config = dict(
    arch='vit',
    model='image classifier',
    dataset='photos of plants, animals and fungi (iNaturalist)',
    train_examples=38949,
    image_size=32,
    crop_scale_min=1,
    horizontal_flip=True,
    color_jitter=0.2,
    targets=['class'],
    num_classes=15,
    norm='layernorm',
    norm_position='pre',
    activation='swiglu',
    mlp_ratio=2.67,
    head_dim=64,
    fused_qkv=True,
    bias='all',
    qk_norm=False,
    parallel_block=False,
    inner_norm=False,
    patch_size=[4, 4],
    conv_stem=True,
    layers=8,
    width=256,
    positions='relative_bias',
    pooling='class_token',
    label_smoothing=0.2,
    loss='cross_entropy',
    init='kaiming_normal',
    residual_init='zero_last',
    optimizer='muon',
    muon_scale='match_rms_adamw',
    lr=0.0075,
    momentum=0.95,
    nesterov=True,
    orthogonalizer='newton_schulz_5',
    adamw_lr_other_params=0.0021,
    steps=11400,
    batch_size=512,
    epochs=149.9,
    lr_schedule='cosine',
    final_lr_fraction=0.01,
    warmup_steps=1140,
    weight_decay=0.02,
    adamw_weight_decay_other_params=0,
)
Rows from block 5 of a small image classifier, named by matrix and row number. Rows with one number belong to one neuron. Each number is 128 + 24 x the weight over its row's rms, rounded and kept within 0 to 255. All counts start at 0. Numbers have three digits each.
After each neuron's rows are labels from the 100 images, of 14848, where the neuron reaches its largest size: "responds to" is what is common among them. Only what is clearly more common there than usual is listed. The data: photos of plants, animals and fungi (iNaturalist). In brackets: how many of the 100, against the usual share in percent.
# gate: MLP gate (model.blocks.5.mlp.gate.weight, 672x256), inputs 208-255
# fc1: MLP up (model.blocks.5.mlp.fc1.weight, 672x256), inputs 208-255
# fc2: MLP down (model.blocks.5.mlp.fc2.weight, 256x672, transposed), outputs 208-255

gate.125:150107098142124124165166158142156162115117060144146170116139147111125147172131128054117147085135132115135071110161132118152127147144127113135133
fc1.125:147126120141112109118111148122082154107135115179139154106121121135125126157136133124151139136112187141139100127139107139176162113158149142084146
fc2.125:108085121093123137125088133087203127138160145133162165104124147129119140119137127106149148148138110119152105148073170136111129123150129151135122
responds to: phylum Chordata (93 vs 60.9); class Aves (91 vs 55.1); order Anseriformes (32 vs 5.5); family: Anatidae (32 vs 5.5)

gate.408:153118105141121112112124102149116096146127158144135129131152123114088127122111139119133096113103108150139123106122181131182141133158133089132101
fc1.408:141123121109153159151094123119132151145161112120102125124084123093114134139120165104090088155102125120143107120124121125116135089120114145114176
fc2.408:104125109120081101111094079096143116129128152142137117142121107121135124090134147155106110093109113159146118159129160155118105084147096166131159
responds to: order Passeriformes (64 vs 25)

gate.217:106112092145089129106087132131159171108138106124127128095140121139153131098139101142132122119101129129128093093077145138130119124177148116106063
fc1.217:124139177118171162133093111134106119138101163096142121121162109093142186108092140148141149132156117111168121162156133106141090094186124123119154
fc2.217:112102142134161186138099142148095125103103127078107134134131128112125164117110129145129155143175120158140097126158129115167128108152139109105144
responds to: class Insecta (74 vs 29.2); phylum Arthropoda (74 vs 30.8)

gate.391:112147183193138107154116125126117158135110165166116134073141160110143160116109116115123133157143124097100142168132162153150106184171098101135128
fc1.391:181134110124142117174094146146150110124122114146135114139100085108140091130113137107131122144089176129105103126119143134146182162128121165108118
fc2.391:089124096142110106135122121140135169092141155160176088107126162157115134112103161092146168130100142114135134103156104176107073083147137146115143
responds to: class Aves (83 vs 55.1); order Anseriformes (25 vs 5.5); family: Anatidae (25 vs 5.5)

gate.229:148127154123150116138144092154128125103115130140119141097177125140120102111123139086115104157122140132112097119131117156161162127164116117147157
fc1.229:094119134083133137106092115166163115105115120131109169106100098117121133118131105160139141103110148115104132097190144143167160110096129124100107
fc2.229:149163129148091158164171141127124152107124131183149112144158105107105100129111097125109152143136152117117128120086160095153110155127160097090139
responds to: phylum Arthropoda (63 vs 30.8); class Insecta (61 vs 29.2)

gate.135:158116137111113139123126167120125129098093102139108143146094109122101122126120137081134112128123111128139127132119130137165081087091114169125110
fc1.135:097138117167103099106158096164106145150170137094124124116108151158128128126098118175099139121155163136118132149125140137087129172106140131113148
fc2.135:105172141098131144133187140154128088114102127166153126135118104123133165095140094149141144132132138121136112077148112156152126120129184153054088
responds to: class Insecta (64 vs 29.2); phylum Arthropoda (64 vs 30.8)

gate.293:130122117119098130095153116122087211099123121123106109138094130149148099116113126103129103152118120117148116114126088111092128108129128138116129
fc1.293:081134132082108133138098143159134152118119099100148098128161126116105142134140103098125136101103128148166113105104085136167140102108128126099121
fc2.293:130177097127158144139120117116139127102147126132092130149176117127082134144122128143099129130124146145132121089152144092147129096129108142112141
responds to: phylum Tracheophyta (26 vs 7.3); kingdom Plantae (26 vs 7.3)

gate.653:071144126140081143151161128145147154133084084141112149132140131103125123111133117169158137144153131123090106116165113136134163162114134113160163
fc1.653:171132129087142113125142119146109121100132134151117144094140125137089138127153128104136118122148173159081124133148084132159164127125069109162112
fc2.653:130136110123146124118181160146154105105138137099156068133146046125184129124137126197140133153147120105135133119114158145136079120136100125134127
responds to: phylum Arthropoda (66 vs 30.8); class Insecta (63 vs 29.2)

gate.387:138133109114102159157105166145092165134107131095137132164145158109131137143123157154119120103143133115159105121132146119114113105164162126094153
fc1.387:116148123097127134092167127123091125114120102101073129151129111142116135118146128119094157076154079100114143162083160109096160121169137165125132
fc2.387:141183126112139119110137120132086067146068120125107113138117146095135134110126097135111161157165134138103145137101064128140128082162102107152126
responds to: class Aves (86 vs 55.1); order Anseriformes (28 vs 5.5); family: Anatidae (28 vs 5.5)

gate.165:132126140168125131129124165162153131151130113163143166141117134126084113108138122125176152129115105116150162166097127053097167130187144134089138
fc1.165:144148113127121148130130120073141160138164149099129104126124159142159107117180121120104115157178158126102086139170079168154093104127146129137134
fc2.165:087104176145136116152098102138092062163117141145144137090123135103124114195140141165210167125145114135126141097100095119115096116146108110098164
responds to: kingdom Plantae (46 vs 7.3); phylum Tracheophyta (46 vs 7.3); class Magnoliopsida (34 vs 5.5)

gate.577:177092111127140153128143119146116149103121102145127094143123127073166134129147162099124146142100137106062086088087096129090153129110160140151106
fc1.577:143126149162130140135129149184140178102150154095154101118144125100155122109135171111126111139093173076091135165121107107128117104120150118125126
fc2.577:186102109112100113124155062136098099175155099121151087151169125144157111159114138165135113140095102090147144103156123217154127152085127159137119
responds to: phylum Tracheophyta (29 vs 7.3); kingdom Plantae (29 vs 7.3)

gate.642:111096158161099093137108137126177108157101133119169130099128124117109114119179151150141171116130102163175114137144139112131161145128090144137143
fc1.642:120129200134107163120126180153130097122122114098115160130115111122138116131119120136135107134186072113117102111144139138109140119082131096132171
fc2.642:113162121147120113118102100131158116164152119128145133069153124140182129149121137111157135133137149084113116137102136123184108103117105115098151
responds to: phylum Tracheophyta (25 vs 7.3); kingdom Plantae (25 vs 7.3)

gate.395:192113172121107141141124149114135129158136121126133124126091104142117112136137106138123103133073101122109154131147137104101139102107136125114082
fc1.395:144132180101173133111088086099113135127156177162113120147125121081115132128128114097131124136142125103132135161088117128077101145138134121109093
fc2.395:129095073101114105140100134141121144128125148136149083176101079123082119163148139107118107111169101123151117141144122153093105110160107154151174
responds to: phylum Arthropoda (71 vs 30.8); class Insecta (70 vs 29.2); order Lepidoptera (40 vs 13.7)

gate.110:135155098121097122132124137112173155094097137180099129156104149116123143101120144150113110105140148136124062133224134115143161129132123107143137
fc1.110:136140149153123127139105134132144134131131117179115110142116129114121115119112114086137107124098181148109112101119098142139149117113137113153151
fc2.110:109096123144116135105180097146143152148139087144103118159137109148139162119102127174135118186130097128116133164156105136110166125118140157130140
responds to: phylum Tracheophyta (25 vs 7.3); kingdom Plantae (25 vs 7.3)

gate.244:148128119177097158128134154160136123118136134127157146090126110122109155112118128136117108125110143148146113133111093135161128110173134132140180
fc1.244:124122125139122120124116143136135145098144094129138091090129124133139114167129135128142106115150120159163129207131122129110106126114095125134109
fc2.244:087153112121146132090094115103154177096118087128124114121133163117136108163127117148144098111115144157163113118118120134126112116134142132147116
responds to: class Insecta (63 vs 29.2); phylum Arthropoda (63 vs 30.8)

gate.64:094162137114111107141133140138148120067124150127171120121151117100131105149081133131118149094115156124096146135158114090160143079067127135148171
fc1.64:110134148150112112124097140149154169114105075117131154127136115165093117126100205156128114135064138141114138135113130118089123107173121165141135
fc2.64:116172169146114134119120138125126184117101131141152140161117099144150101113133145141114122127130122065141129120144095143096104135137114151114129
responds to: phylum Arthropoda (67 vs 30.8); class Insecta (65 vs 29.2)

gate.226:135089120093116146104131161161126135096151098151156108130128134176139120110113150146151112122146100125158118120146147129095146122120113173096088
fc1.226:151114122103151126101168127162145154118133103103129136140113126139156123119118147111108122118154143111164117107121103129125136104149134161065145
fc2.226:107134163146099137091144127168151135129150116097110084193135150140119108140101091127111106127147138118134156119125143136116103141085132132141112
responds to: kingdom Plantae (33 vs 7.3); phylum Tracheophyta (33 vs 7.3); class Magnoliopsida (29 vs 5.5)

gate.559:102136125155161129122127145122151145124115102138126153115098095167121100150101137107123082149115097120139085124124142113126127216080175092092144
fc1.559:101115132169169146142077140130143168125122131128138173145124168151110104122128118095159114189117101094083152124103115127109121203130147142088125
fc2.559:123132172127083122148174095125134098143099103105132158116145171108125131117099180109146119121117140164131092132113121110164141096118140136142121
responds to: class Insecta (78 vs 29.2); phylum Arthropoda (78 vs 30.8); order Lepidoptera (40 vs 13.7)

gate.526:087099100131122108132119077185149153118136144120113149113116144189117124122106150169154163143166087146151131117138122113158103098151127135140123
fc1.526:138164152148143121092148168078124107125147095115127113147122104097120127140128091082093089111079146122134135143113133167093144144114150120110158
fc2.526:153141133108088147132124139119075137128096156121110107134100130112126146143119132126105121133116111144080128135119124144146100120143107079091131
responds to: order Passeriformes (51 vs 25)

gate.141:140130108100138111117122105140115133109149151119122146121092113110081173153143114196119114139125141106136179134119077178097138133164108145116154
fc1.141:169135104167115092151171162107131147147127117098129122119166122149106142122198141154175090133126115085109170129122126104113139107095117158163134
fc2.141:134170070157108112152149101128123105106130126142147144158071147121088109150138142160145125133103132113102141151134117161165117158159121085120125
responds to: phylum Arthropoda (62 vs 30.8); class Insecta (59 vs 29.2)

gate.608:130131107149153176159112145109152107181124071131143085115112130148143116138126128121137151101126124128085126123118131132135121142130115129100152
fc1.608:108108153116145133160155135132160122135124115143115132123106158114131113124181129143142137123120129078125161119147098160159135136121127099106140
fc2.608:122137156151141121138140089127181120139159155146129117121130126166116168151122095139115150092125113140113113143134118149131153140111101129119138
responds to: phylum Chordata (97 vs 60.9); class Aves (95 vs 55.1); order Charadriiformes (25 vs 7.6)

gate.128:150095140105146075142125144177145090113134117107135120140167076125109134142105120117136112136165111122136113107125148112132141120105123174098205
fc1.128:136098157127164128095145128174099176113124115164124179145184177143119123170111163089131135113098146141156154153147108155148160123143141114113106
fc2.128:149116113131153125133121133129130130116158099122141136173127147109130149131114143132124133113121185132162138130109146120152135098141126117144136
responds to: phylum Arthropoda (65 vs 30.8); class Insecta (64 vs 29.2)

gate.4:117144165147101174126122140121155165112116152142151129143109154113120113138097123121133140112120151165156118133164103116128101136112112096082116
fc1.4:158163140123093142147152145166129112134150152152143180097130118119096085134163118128087081152130100141093118116155112117112114126138155125129137
fc2.4:123151144148096126137123134122099126099168107174114084146127157087142141117117124140137149154139114126129099141118156078126102155093127106115068
responds to: class Insecta (74 vs 29.2); phylum Arthropoda (74 vs 30.8)

gate.12:121112121142111074133124094111132109124057136134108144097055134116180140103094134123145123115129079136143158181133125104118153163110145104139080
fc1.12:144097132068127094096117109166086055173115127151143105120106117097175136146112090099137084153113146127182120139107133121111151134096136117128093
fc2.12:100145111117097109120095160123164164140139149146091095122141119107151155158107106122126110128144162143151103130157168141127127131131148137115124
responds to: kingdom Plantae (30 vs 7.3); phylum Tracheophyta (30 vs 7.3); class Magnoliopsida (25 vs 5.5)

gate.147:105091102099171142127165121116126100172099159121150089126160119117104119147157112135151125081100108149113134141151170141089132093184115129108155
fc1.147:157140117128130122133161127134158172058095137112135143085110094123122116147131183109143136144123158143119121155138133149145096147151173146072123
fc2.147:104138160142126185134138124132160129171147135131109129174146152155128123122124115158062102128151104117153084101079087147153117144149102144174131
responds to: phylum Tracheophyta (31 vs 7.3); kingdom Plantae (31 vs 7.3)

gate.171:119103139149144193156104153056112146118121134113087130146146133124124105156113113106119151119135158134165116123127084118110103085136112144123112
fc1.171:110166116119142106123128096137118180101101156145138091116102128121099133138150135185151129155113162149099134160157147140123147165121171102127142
fc2.171:154147142204154126141158103132146154066084126105112117123142105109138103161112138151115115127122104112127090109140156115135097157174135113117117
responds to: phylum Tracheophyta (26 vs 7.3); kingdom Plantae (26 vs 7.3); class Magnoliopsida (25 vs 5.5)

gate.336:140137124179109146154160062133107126133081118135154124111152116161088135097123090127143139122137135129178120169192139173145149106133098163125143
fc1.336:141140108175139175110145118128091123158131117172143147133127160141120116117150166135109147083144110139165096128161131179141111107103090145131138
fc2.336:103120107155106147093111126177124138155161157153136129149120135116135147074156129118103117145137133143133152164103128158138183105089151145123122
responds to: order Passeriformes (50 vs 25)

gate.383:120102138132165125136098129119135122141095122116117124136085120130143131105113121096118104150102113104098082140149089155085136108099128128096129
fc1.383:159129121118103117141127170132158127152162126106115135155127107157146107130113118143066063152124111139124129140162121125125136120099102115133148
fc2.383:131104168145164102099128133101132123157102089172131123117096099136116170134114092163143076143138138115129132125126110065147121130129090173128131
responds to: class Insecta (63 vs 29.2); phylum Arthropoda (63 vs 30.8); order Lepidoptera (33 vs 13.7)

gate.149:099115086136118164138096181101159142130122063131120089126145094117166130118130130126091092116129124091152106152154148134107055100140134108158126
fc1.149:154171124132163178121125135128122114144188126127156128158115087125095133159146127142139088132130141123097085109159112105150128140108108136121123
fc2.149:157101125113129104117140126131108117094134160168134157101094110084153097124154088172151143152063126127132131126121133091168140099127133137153109
responds to: phylum Arthropoda (60 vs 30.8); class Insecta (59 vs 29.2); order Lepidoptera (34 vs 13.7)

gate.267:146119174102155161126082110125134149130096160103153121150127124149129142110133148105127107128115092152146128108131091102126139113107085108101141
fc1.267:153119105164135125139145120091132162088139111138100153150142141119147101132099073117106156155146168100103128152140187132130088146129098118136138
fc2.267:144113131124111102135118101125138129136072161163126097110103116116111116160126116065142105133159143142097150051119123087135145108148151081117128
responds to: phylum Tracheophyta (26 vs 7.3); kingdom Plantae (26 vs 7.3)