Weights of a small image classifier: norm layernorm, trained on photos of plants, animals and fungi (iNaturalist).
Rows from block 4 of a small image classifier, named by matrix and row number. Rows with one number belong to one neuron. Each number is 128 + 32 x the weight over its row's rms, rounded and kept within 0 to 255. All counts start at 0.
After each neuron's rows are labels from the 100 images, of 14848, where the neuron reaches its largest size: "top examples" is what is common among them. Only what is clearly more common there than usual is listed. The data: photos of plants, animals and fungi (iNaturalist). In brackets: how many of the 100.
# gate: MLP gate (model.blocks.4.mlp.gate.weight, 672x256), inputs 0-127
# fc1: MLP up (model.blocks.4.mlp.fc1.weight, 672x256), inputs 0-127
# fc2: MLP down (model.blocks.4.mlp.fc2.weight, 256x672, transposed), outputs 0-127

gate.658 [109 171  90  75 110 115 150 146 236 128 152 149 142 155 168 102 108 177 165  45  42 120 133 145 124 138 105 171 180 154  71  91 103  86 133 122 108 126 146 132 135 118 152 113 149 182  75  90 167 177 144 122 145 138 132 113 123 154 117 171  99 137 168 128 192  53 180 129 159 108 152 121 134 187 122 138 161  85  95 175 104 107  90 141  94 122 140 134 135 156 192 121 141 113 121 147 116  95 139 112 146 125 133 160 116 104  95 144  74 131 100 135 185 142 120  66 143 130  97 138 148 180 167  84 147 143 145 190]
fc1.658 [174 144 137 152  83 159 113 131  68 108 128  85 164  94  84 119 164  83 141 143 162 108 150 165  90  66 180  92 133 135 126 110 116 127 131 138 175 135 111  78 187 113 117 152 139  81  93 151 108  60 139 126  87  98 131 114  84 159  89  84 117 125  96 123  64 178  95 126 114 138  70 154 143 107 119 154 160 204 137 117 153 128 107 176 125 133 113 140 151 130 146 116 104  94 103  73 135 151 171 113 121 135 116 160 106 128 133  91 142 135 130 173  53  78 126 126 112 149 129 122 108 147  76 123 135  69 131  69]
fc2.658 [156 180  91  48 121 149 120 169 150 101 102 134 123 139 108 188  91  66 187 154 180 110 209  84  90 107 144  91 103  81 140 106 121  95 158 145 145 102 177  86 111 115 100 203 116 135  91 100 114 159 120 105 119 170 111 148 128 164 153  92 124 145 166 111 146 200 205 152 122 161  91 171 139 173 153 100 115 144 114  99 173 175  76 163 130 157 181 114 159  88  47 142 143 124 144  74 132  91 149  89 149 115  26 129 142 140 106  96 135 135 125 127 134 160 116 211 118 105 107 120  84 152  77 152  93 121  90 123]
top examples: order Passeriformes (57)

gate.462 [143 106 119 132 127 166 151 172  88 171 143 120 103  89 113  51 114  75 144 179 122 187 139  56  34 139 145  94 166  80 132 136 138  51 112 144  86 151 128 159 128 199 111 172  77 142  80  78 147 161 111 132  65  70 113 149  77  94  43 106 123 136 118 143 138 127 107 161 158 161 146  94  92 102 124 180 155 102 135 150 123 118 184 132 147 106 151 184 209 134 139 123 137 142 127 150 136 183 115 155 145 121  97 201 157 117 118 113 158  77 109 163 151 167 105 133 140 130 106 137  63 125  97 160 119 141  98 136]
fc1.462 [128 151 138 112 129 135 129  79 111 120 134 140 145 142 115 138 159 131 103  93 149 108  90 164 145 121 127 110 135 154 160 155 108 174 159  96 119 114  86 147 135 146 149 148 169 152 122 169  80  94 172 113 108 157 145 101 129 108 142 112 119 111 104  92 150  92 122 120  79 157 141 110 203 170 122  31  68 117 147 139 146 121 123 157  97 160  98 113 148  78 150 123 151 221 138 116 140 117 168 110 129 131 146  79 103 168  84 143 102 132  82 109 121 101 173  97 134 118 114 134 140  99 172 122 108 105  66  38]
fc2.462 [128 119 115 102 124 129 148 125  92 142 121 169 195  78 123 109 137 133 193 161 163 112  96 170 111 161 146 172 129 131 183 153 190 125 150 105 133 125 125 163 116 193 154  79 156 125 144 123 186  84  97 112 159 157 125 133  62 123 139  61 113 129 125 148  86  94 108 197  97 159 153 107 137 107 104 135  94 154 106 102  94 198 138 133 107 132 163 139 155 111 140 138 196 118 147  79 133  89 145  98 130 105 132 175 135 142  63 183 105 107 129 119 137 158  84 110  76 123 160  76 123  91 133 141 142 187 196 176]
top examples: order Passeriformes (53)

gate.581 [124 131 136 111 113 131 108  75 112 140 147  80 158 111 101 156 130 150 120 204 148  60 108  75  93 122 188  74 140  87 132 109 155 129 141  88 162 107 150 117 146 115 141  94  74 106 136  60 110 147 115 168  92 156 149 190 121 108 116 132 140 130 132 174 141  91 137 119 153 152 130 142 130 173 124  79 130 146 102 119 167 171 157  89 120 146 159  96 125  85 114 161 159 105 121  70  77 153 211 133 119 169  86 184 149 128 112 102 145  86 184 127 113  68  96 100 189 125 107 119 134 135 124 121 100  93  95 135]
fc1.581 [177 161 135 146 112 104 143 170 117  81  95 169  55 166 137 115 140  72 201  93  95 121 150 152 182 142 127 143 135 168 116 161 129 154 133 145 165 165 107 153  93 129 130 146 189 153  76 139 185 127 123  69 185 152 120 104 131 166 118  54 121 112 147 116  77  93  77 105 133 106 122 117 134 131 101 181  60 127 168  43 103 123 102 142 155 202  96 108 134 162 156 161 132 140 182  90 180 123 139 160 117 159 133 139 185 136 152 126 174  90  93 111 142 158 116 120 150 133 179 118 104 110 139 114  81 128  86 147]
fc2.581 [141 158 114 115 100 140 107 123 145  69  98  62 155 120 113 102  87 127 153 140 155 185 108 110 205 187 134 142 129 140 166 142 104 195  94  29 149  86 119 111  81 203  70 135  97 116 102  87 107 161 146 123 168 151 141 149 130  87 172 102 110  92 114 160 121  80 112 126 131  66 125 114 166  88 157 173  96 154 109 133 134 137 104 119 143 149  76 146 111 104 128 104  98 129 161 167 102 173 152 118 146  93 154 101 119 140 136  97  89 118 154 102 129  69 128 143 101 144  92 127 183 107 172 152  83  51 173 105]
top examples: phylum Tracheophyta (29); kingdom Plantae (29); class Magnoliopsida (26)

gate.154 [135 121  90 159 133 185 167 142 101  68 121  59  98 161  80 185 133 135 232  97 141  99 107 128 154  64 129 129 126 136 128  86 155 139 109  96  88 137 117 118 118  69  92 173 104 205 105 107 175 138 109 179 156 101 149 232 200 127  89 135 144 148 129 148  63 126 158 115 143 121 173 154 164  88 135 100  90 163 181 112 104 128 137  65  91 188 121 105 162  44 113 124 133 137 113 120 128  90 124  87 101 117 133 141 136 101 107 138 175 112 205 133 129 107  53 111 122 116 131  75 128 133 163 106 132 101 108 195]
fc1.154 [162 159 148  70 161  96  74 130 139 150 141 129 165  79 138  97 128  70 124 149 143 134 167 102  68 196 155 113 171  82  91 156 109  79 105 148 139 160 143 109 152 217 180 100 104 102 110 106 120 116 126 109 108 124 109  71  31 200 156 160  99 133  96 102 147 157 102 131 132 121 113 141  94 180 107 136 167 164 111 130 163 147 135 124  90 109 166 101  98 188 152 130 103  85 158 120 173 138 108 113 163 160 141 157 104  89 212 162  91 127 142 134 102 133 171  98 176 135 154 109 179 122  90 183  94 131 134 112]
fc2.154 [134 140 178  88 151 107 124 135 132 116  62 116 150  90  93 151 116 165 144 126 109 165 152 142 169 112 147 112  90 147  98 126 146 130  92  81 167 156 136 189 122 192 149  97 108 110 129 172 123 184 104  33 168 103 158 152 126 140 153  96 117 141 121 108 168 141 147  51 119 147  88 137 125 151 123 112 221 169 120 125 191 119 152 120  55 153 132  75 116 157 146 114  89 146 141 130 104 191 199  92 165 133  75 111 121 117 179 123 102 176 151 173  95 151 146 124 129  79 151  83 154  60  58 151 177  93 118 111]
top examples: order Passeriformes (52)

gate.190 [121 125 105 131 171 101 139 140  42 117 175  98 151  73 175 107 138 199 149 144 134 184  79 134 103  96 195 188  96 140 178 119 115 115 114 154 159 180 183 168 135 163 119 125  92  45 135 189 113 117  84 178 159 100  75 162 136 109 153  90 130 126  66 128 130 128 151 164 134 103 135 107 117 137 136 115 121  88 108 137 114  93 140 123 122 109 175 104 138 117 127  86 157 132 151 155 181  89  60 159 147  69 125 106 107 105 165 156  89 173  99 147 149 131 166 123 114 101 145  79 108 119  97 119 146 128 110 164]
fc1.190 [148 121 189  91 163 147 111 153  81 103 153 132 141 107 124  60 122 112 168 132  94 136 113 132 145 138 123  99 142 119 184  92 100  79 129 179 128  98 197 145  99 142 112 124  97 112 144 126 143  83  91 115 152 117 109 112 100 103 150 144 131 152 151 154 104 122  72 149  94 186  87  95 104 126 187 136  74 158 153 130 120  53  47 196  81 109 180 137 127 142 183 141 135  95 121 144 148 107 113 111 122 122 124 120 148 182 203 107  93 179 143 148 118 142 107 112 114 132 168 149 125 153  74 156 170 185 193 147]
fc2.190 [132 115 102 163 106 167 128 107  63  99 122 130 120 115 174 162 146 102 101 124 144 101 184 152 133 169 139 135 164 109 171 100 108 126 110 146 120 116 178 120 142 141  96 138 117 102 181 155 169 133 126 110 138 138  57 175  94 131 161  71 104 136 137 138  69 130 104 112 111  98  93 116 127 154  82 126 176 166 192 172  89 113 107 129 159  92 109 143 159 118  95 130 128 125 151 165 138 113 169  93 133 147  85  99 146 139 166 105 104 182 178 152 126 205 144 138 136 126 113 110  68 174 108  72 179 165 113  86]
top examples: order Passeriformes (52)

gate.351 [175 130 119  99 138 122  81 209 140 151 148 114 122 131 104  76 117 199  81  81 129 138 138 131 140 100  95  36 157 131 143 128 122 176 134 166 171 101 120 120  58 130 151 128 135  68 126 150 124 128 155 147 194 137  82  83  74  84  89 146 103 145 158 151 100 118 121 149 138 108 132 130  92 115  74 152 128 128 120 109 124 132 146 102  52 107  99 136 109 124 135 116 102 110 137 143 155 119 152 124 125 163 137 134 105 101 120 170 124 134 199 141 101 151 156 158 120 193 113  61 155 115 174 164  77 134 116 142]
fc1.351 [143 112  95  59 128 124 125 135 113 112 134 141 147 123 134  75 115 157 100 128 111 138 137 118 158 108 101  84 161 124 145 102 145 134 136 123 102  56 150 103 115 160 170 107 108  97  98 153 146  94 100 108 184 106 118  71  96 134 123 120 148 152 186 146  89 116 159 135 175 136 101 117 169  85  72 116 151  81 134  67 122  95 180 115 109 108 114  90 133 112 170  91 152 132 115 174 144  86 130 118 147 143 132 159  93  84 103 177 154 120 199 148 124 107 117 115 109 159  96  68 198 181 153 179 108 113 129 192]
fc2.351 [137 186  57 160 103  98 149  91  95 171 121 125 124 152 157 163 109 147  84 184 145 138 109 126 115 119 132 110 165 118 120 108 130 119 130 148 137  50 136 157 103 179 138  95 115 140  22 162 123  87  84 131 204 108 136 166 119 123 148 114 103 129  83 151  97 129  78 120 119 150 110 125 165 112 144  86 109 120 125 128 187 122 123  84 160 146 143  91 145 175 117 113 142 156  90 143 132 181 144  64 151  99 112 158 121 154 151 145  87  59 163 174  62 117 107  93 132 119 105 121  90 130 171  96 147  47 186 152]
top examples: order Passeriformes (53)

gate.631 [181 138 161 169 114 113 130  74 126 179 160 117 156 119  68 106 138 132  93 152 138 140 171 128 145 118  85 100 177 138 112 122 137 196 147  92  97 100  89 123 137 136 194 141 122 142 142 179  82 122 160 131 139  87  71 144 127 146 120 133  85  68 148  62 132 173 187 115 118 109 177 157 105 143 139 162 153 168 141 152 117 109 102 142 154  97  77 192 136 112 149 133  98 124 121 148 105 170 117 114 129 164 102 107  49 150 125 126 137 152 145 108  86  64 151 174 123  98  94  79 102 150 164 125 112 108 129 103]
fc1.631 [108 122 129 143 156 174 132 136 121 167 131 114 125 121  90 145 169 153 161 144 119  91 150 124 139 121  85 120 152 106 159  74 114 192 165 128  69 127 195  89 111 142  83 152 159 159  88  99 213 165 139  70 121 116 145 113 148 139 115 160  95  88 185 120 122 146  73 154 103 139  80 152 131 132 126 169 184 134 142  96 102 160  75  80 114 158 120  79 127 144 129 153 103 124 142 161 146 115 122 132 118  56  94  97 150 162 192 165 150  33 187 144 141  69  83 129 131 142 211 136  63  97 161 136  75 135  44 129]
fc2.631 [130  80  78 122 123 158 180 149 120  53  59  95 120 161 110 132  71 132 171 119 154 137  83 131 102 147 151  60 140 136 146 197 120 129 137 155 131  82 146 129 140 161 141 186 136  70  86 140  56 111 166 161 119 120 137  98 119 163 174 162 145  97 144  74 154 131 187 179 103 143  91 159 163 136 134  79 178 171 146 121  99 191 166 121 100 140 110 181 104 115 110  92 136 146  80 121 130 104 166 157  70 193 148 118  80 172  80 125 171 115 104 119 166 124 223 119  79 150 145 111 143 118 121 118 181 117 154 109]
top examples: phylum Tracheophyta (25); kingdom Plantae (25)

gate.282 [128  94 199 163 148 178 105  69 183 133 127 169 111 109 122 138 131  92 130 129 143 139  87 135 133  94  69 141 126 111 100 151 135 149  99  78 130 165  77 124 151 101 111 148 155 142 151 134 130 105 103 137 101 100 126 171  78 118 100 169  75 120 175 103 112 127 143  54 207 253  51 118 165  82 136 168  83 134 170 144 133 115 144 142 139 135  97 107 105 122 111 147 148 106 108 156 128 121 181  54 161 105 150 176 151 121 116  87 142  96 121 149 151 168 118 114 118 117 147 140 173 117 136  82  97  96  90 156]
fc1.282 [152 142 143  96 103  73 160 162 152 123 150  99 111 108 166 123 151 125 150 154 121  90 113 108 153  87  88 148 199 137 134 164 125 142 102 166 125 112  87 189 131 170 134  90 137 106  84  69 168 101 133 103 155 105 124 140 144 114 187 102  53 105 100 151 125 171 145 161 135  98 194 142 117 155 104 102 151 143 125 114 117 109  85  80 244 122 136 144 111 177 106 131 189 137 110 155 171 158 123 115  86  95  91 117 114 159 147 143 130 106 102 144 119  97 122 118 172 138 149  96 187 122  93 120  97 125 153  78]
fc2.282 [ 67 129 151 141 137 151  48  88 165 123 141 105  82 111 143 192 120 145  48 199 100 130 151 158 107 188  73 106 159  93 134  88 141 139  84 108 125 114 104 175 123 188 126 111  93 126 136 179 182 166 127 164 100 122 202 121 115 118 153 120 108 196  88 174 217 113 136 133 121 166 143 146 103 121 130 108 119 154  73 133 148 103 119 119 107  89 154 150 105 139 113 146 156 142  94 168 122  86 140 175 127 148 163 154 120 121 106 117 115 142 119 139 120 149 141 117 149 134  72 108 152 124 150  97 113 127 137  87]
top examples: order Passeriformes (56)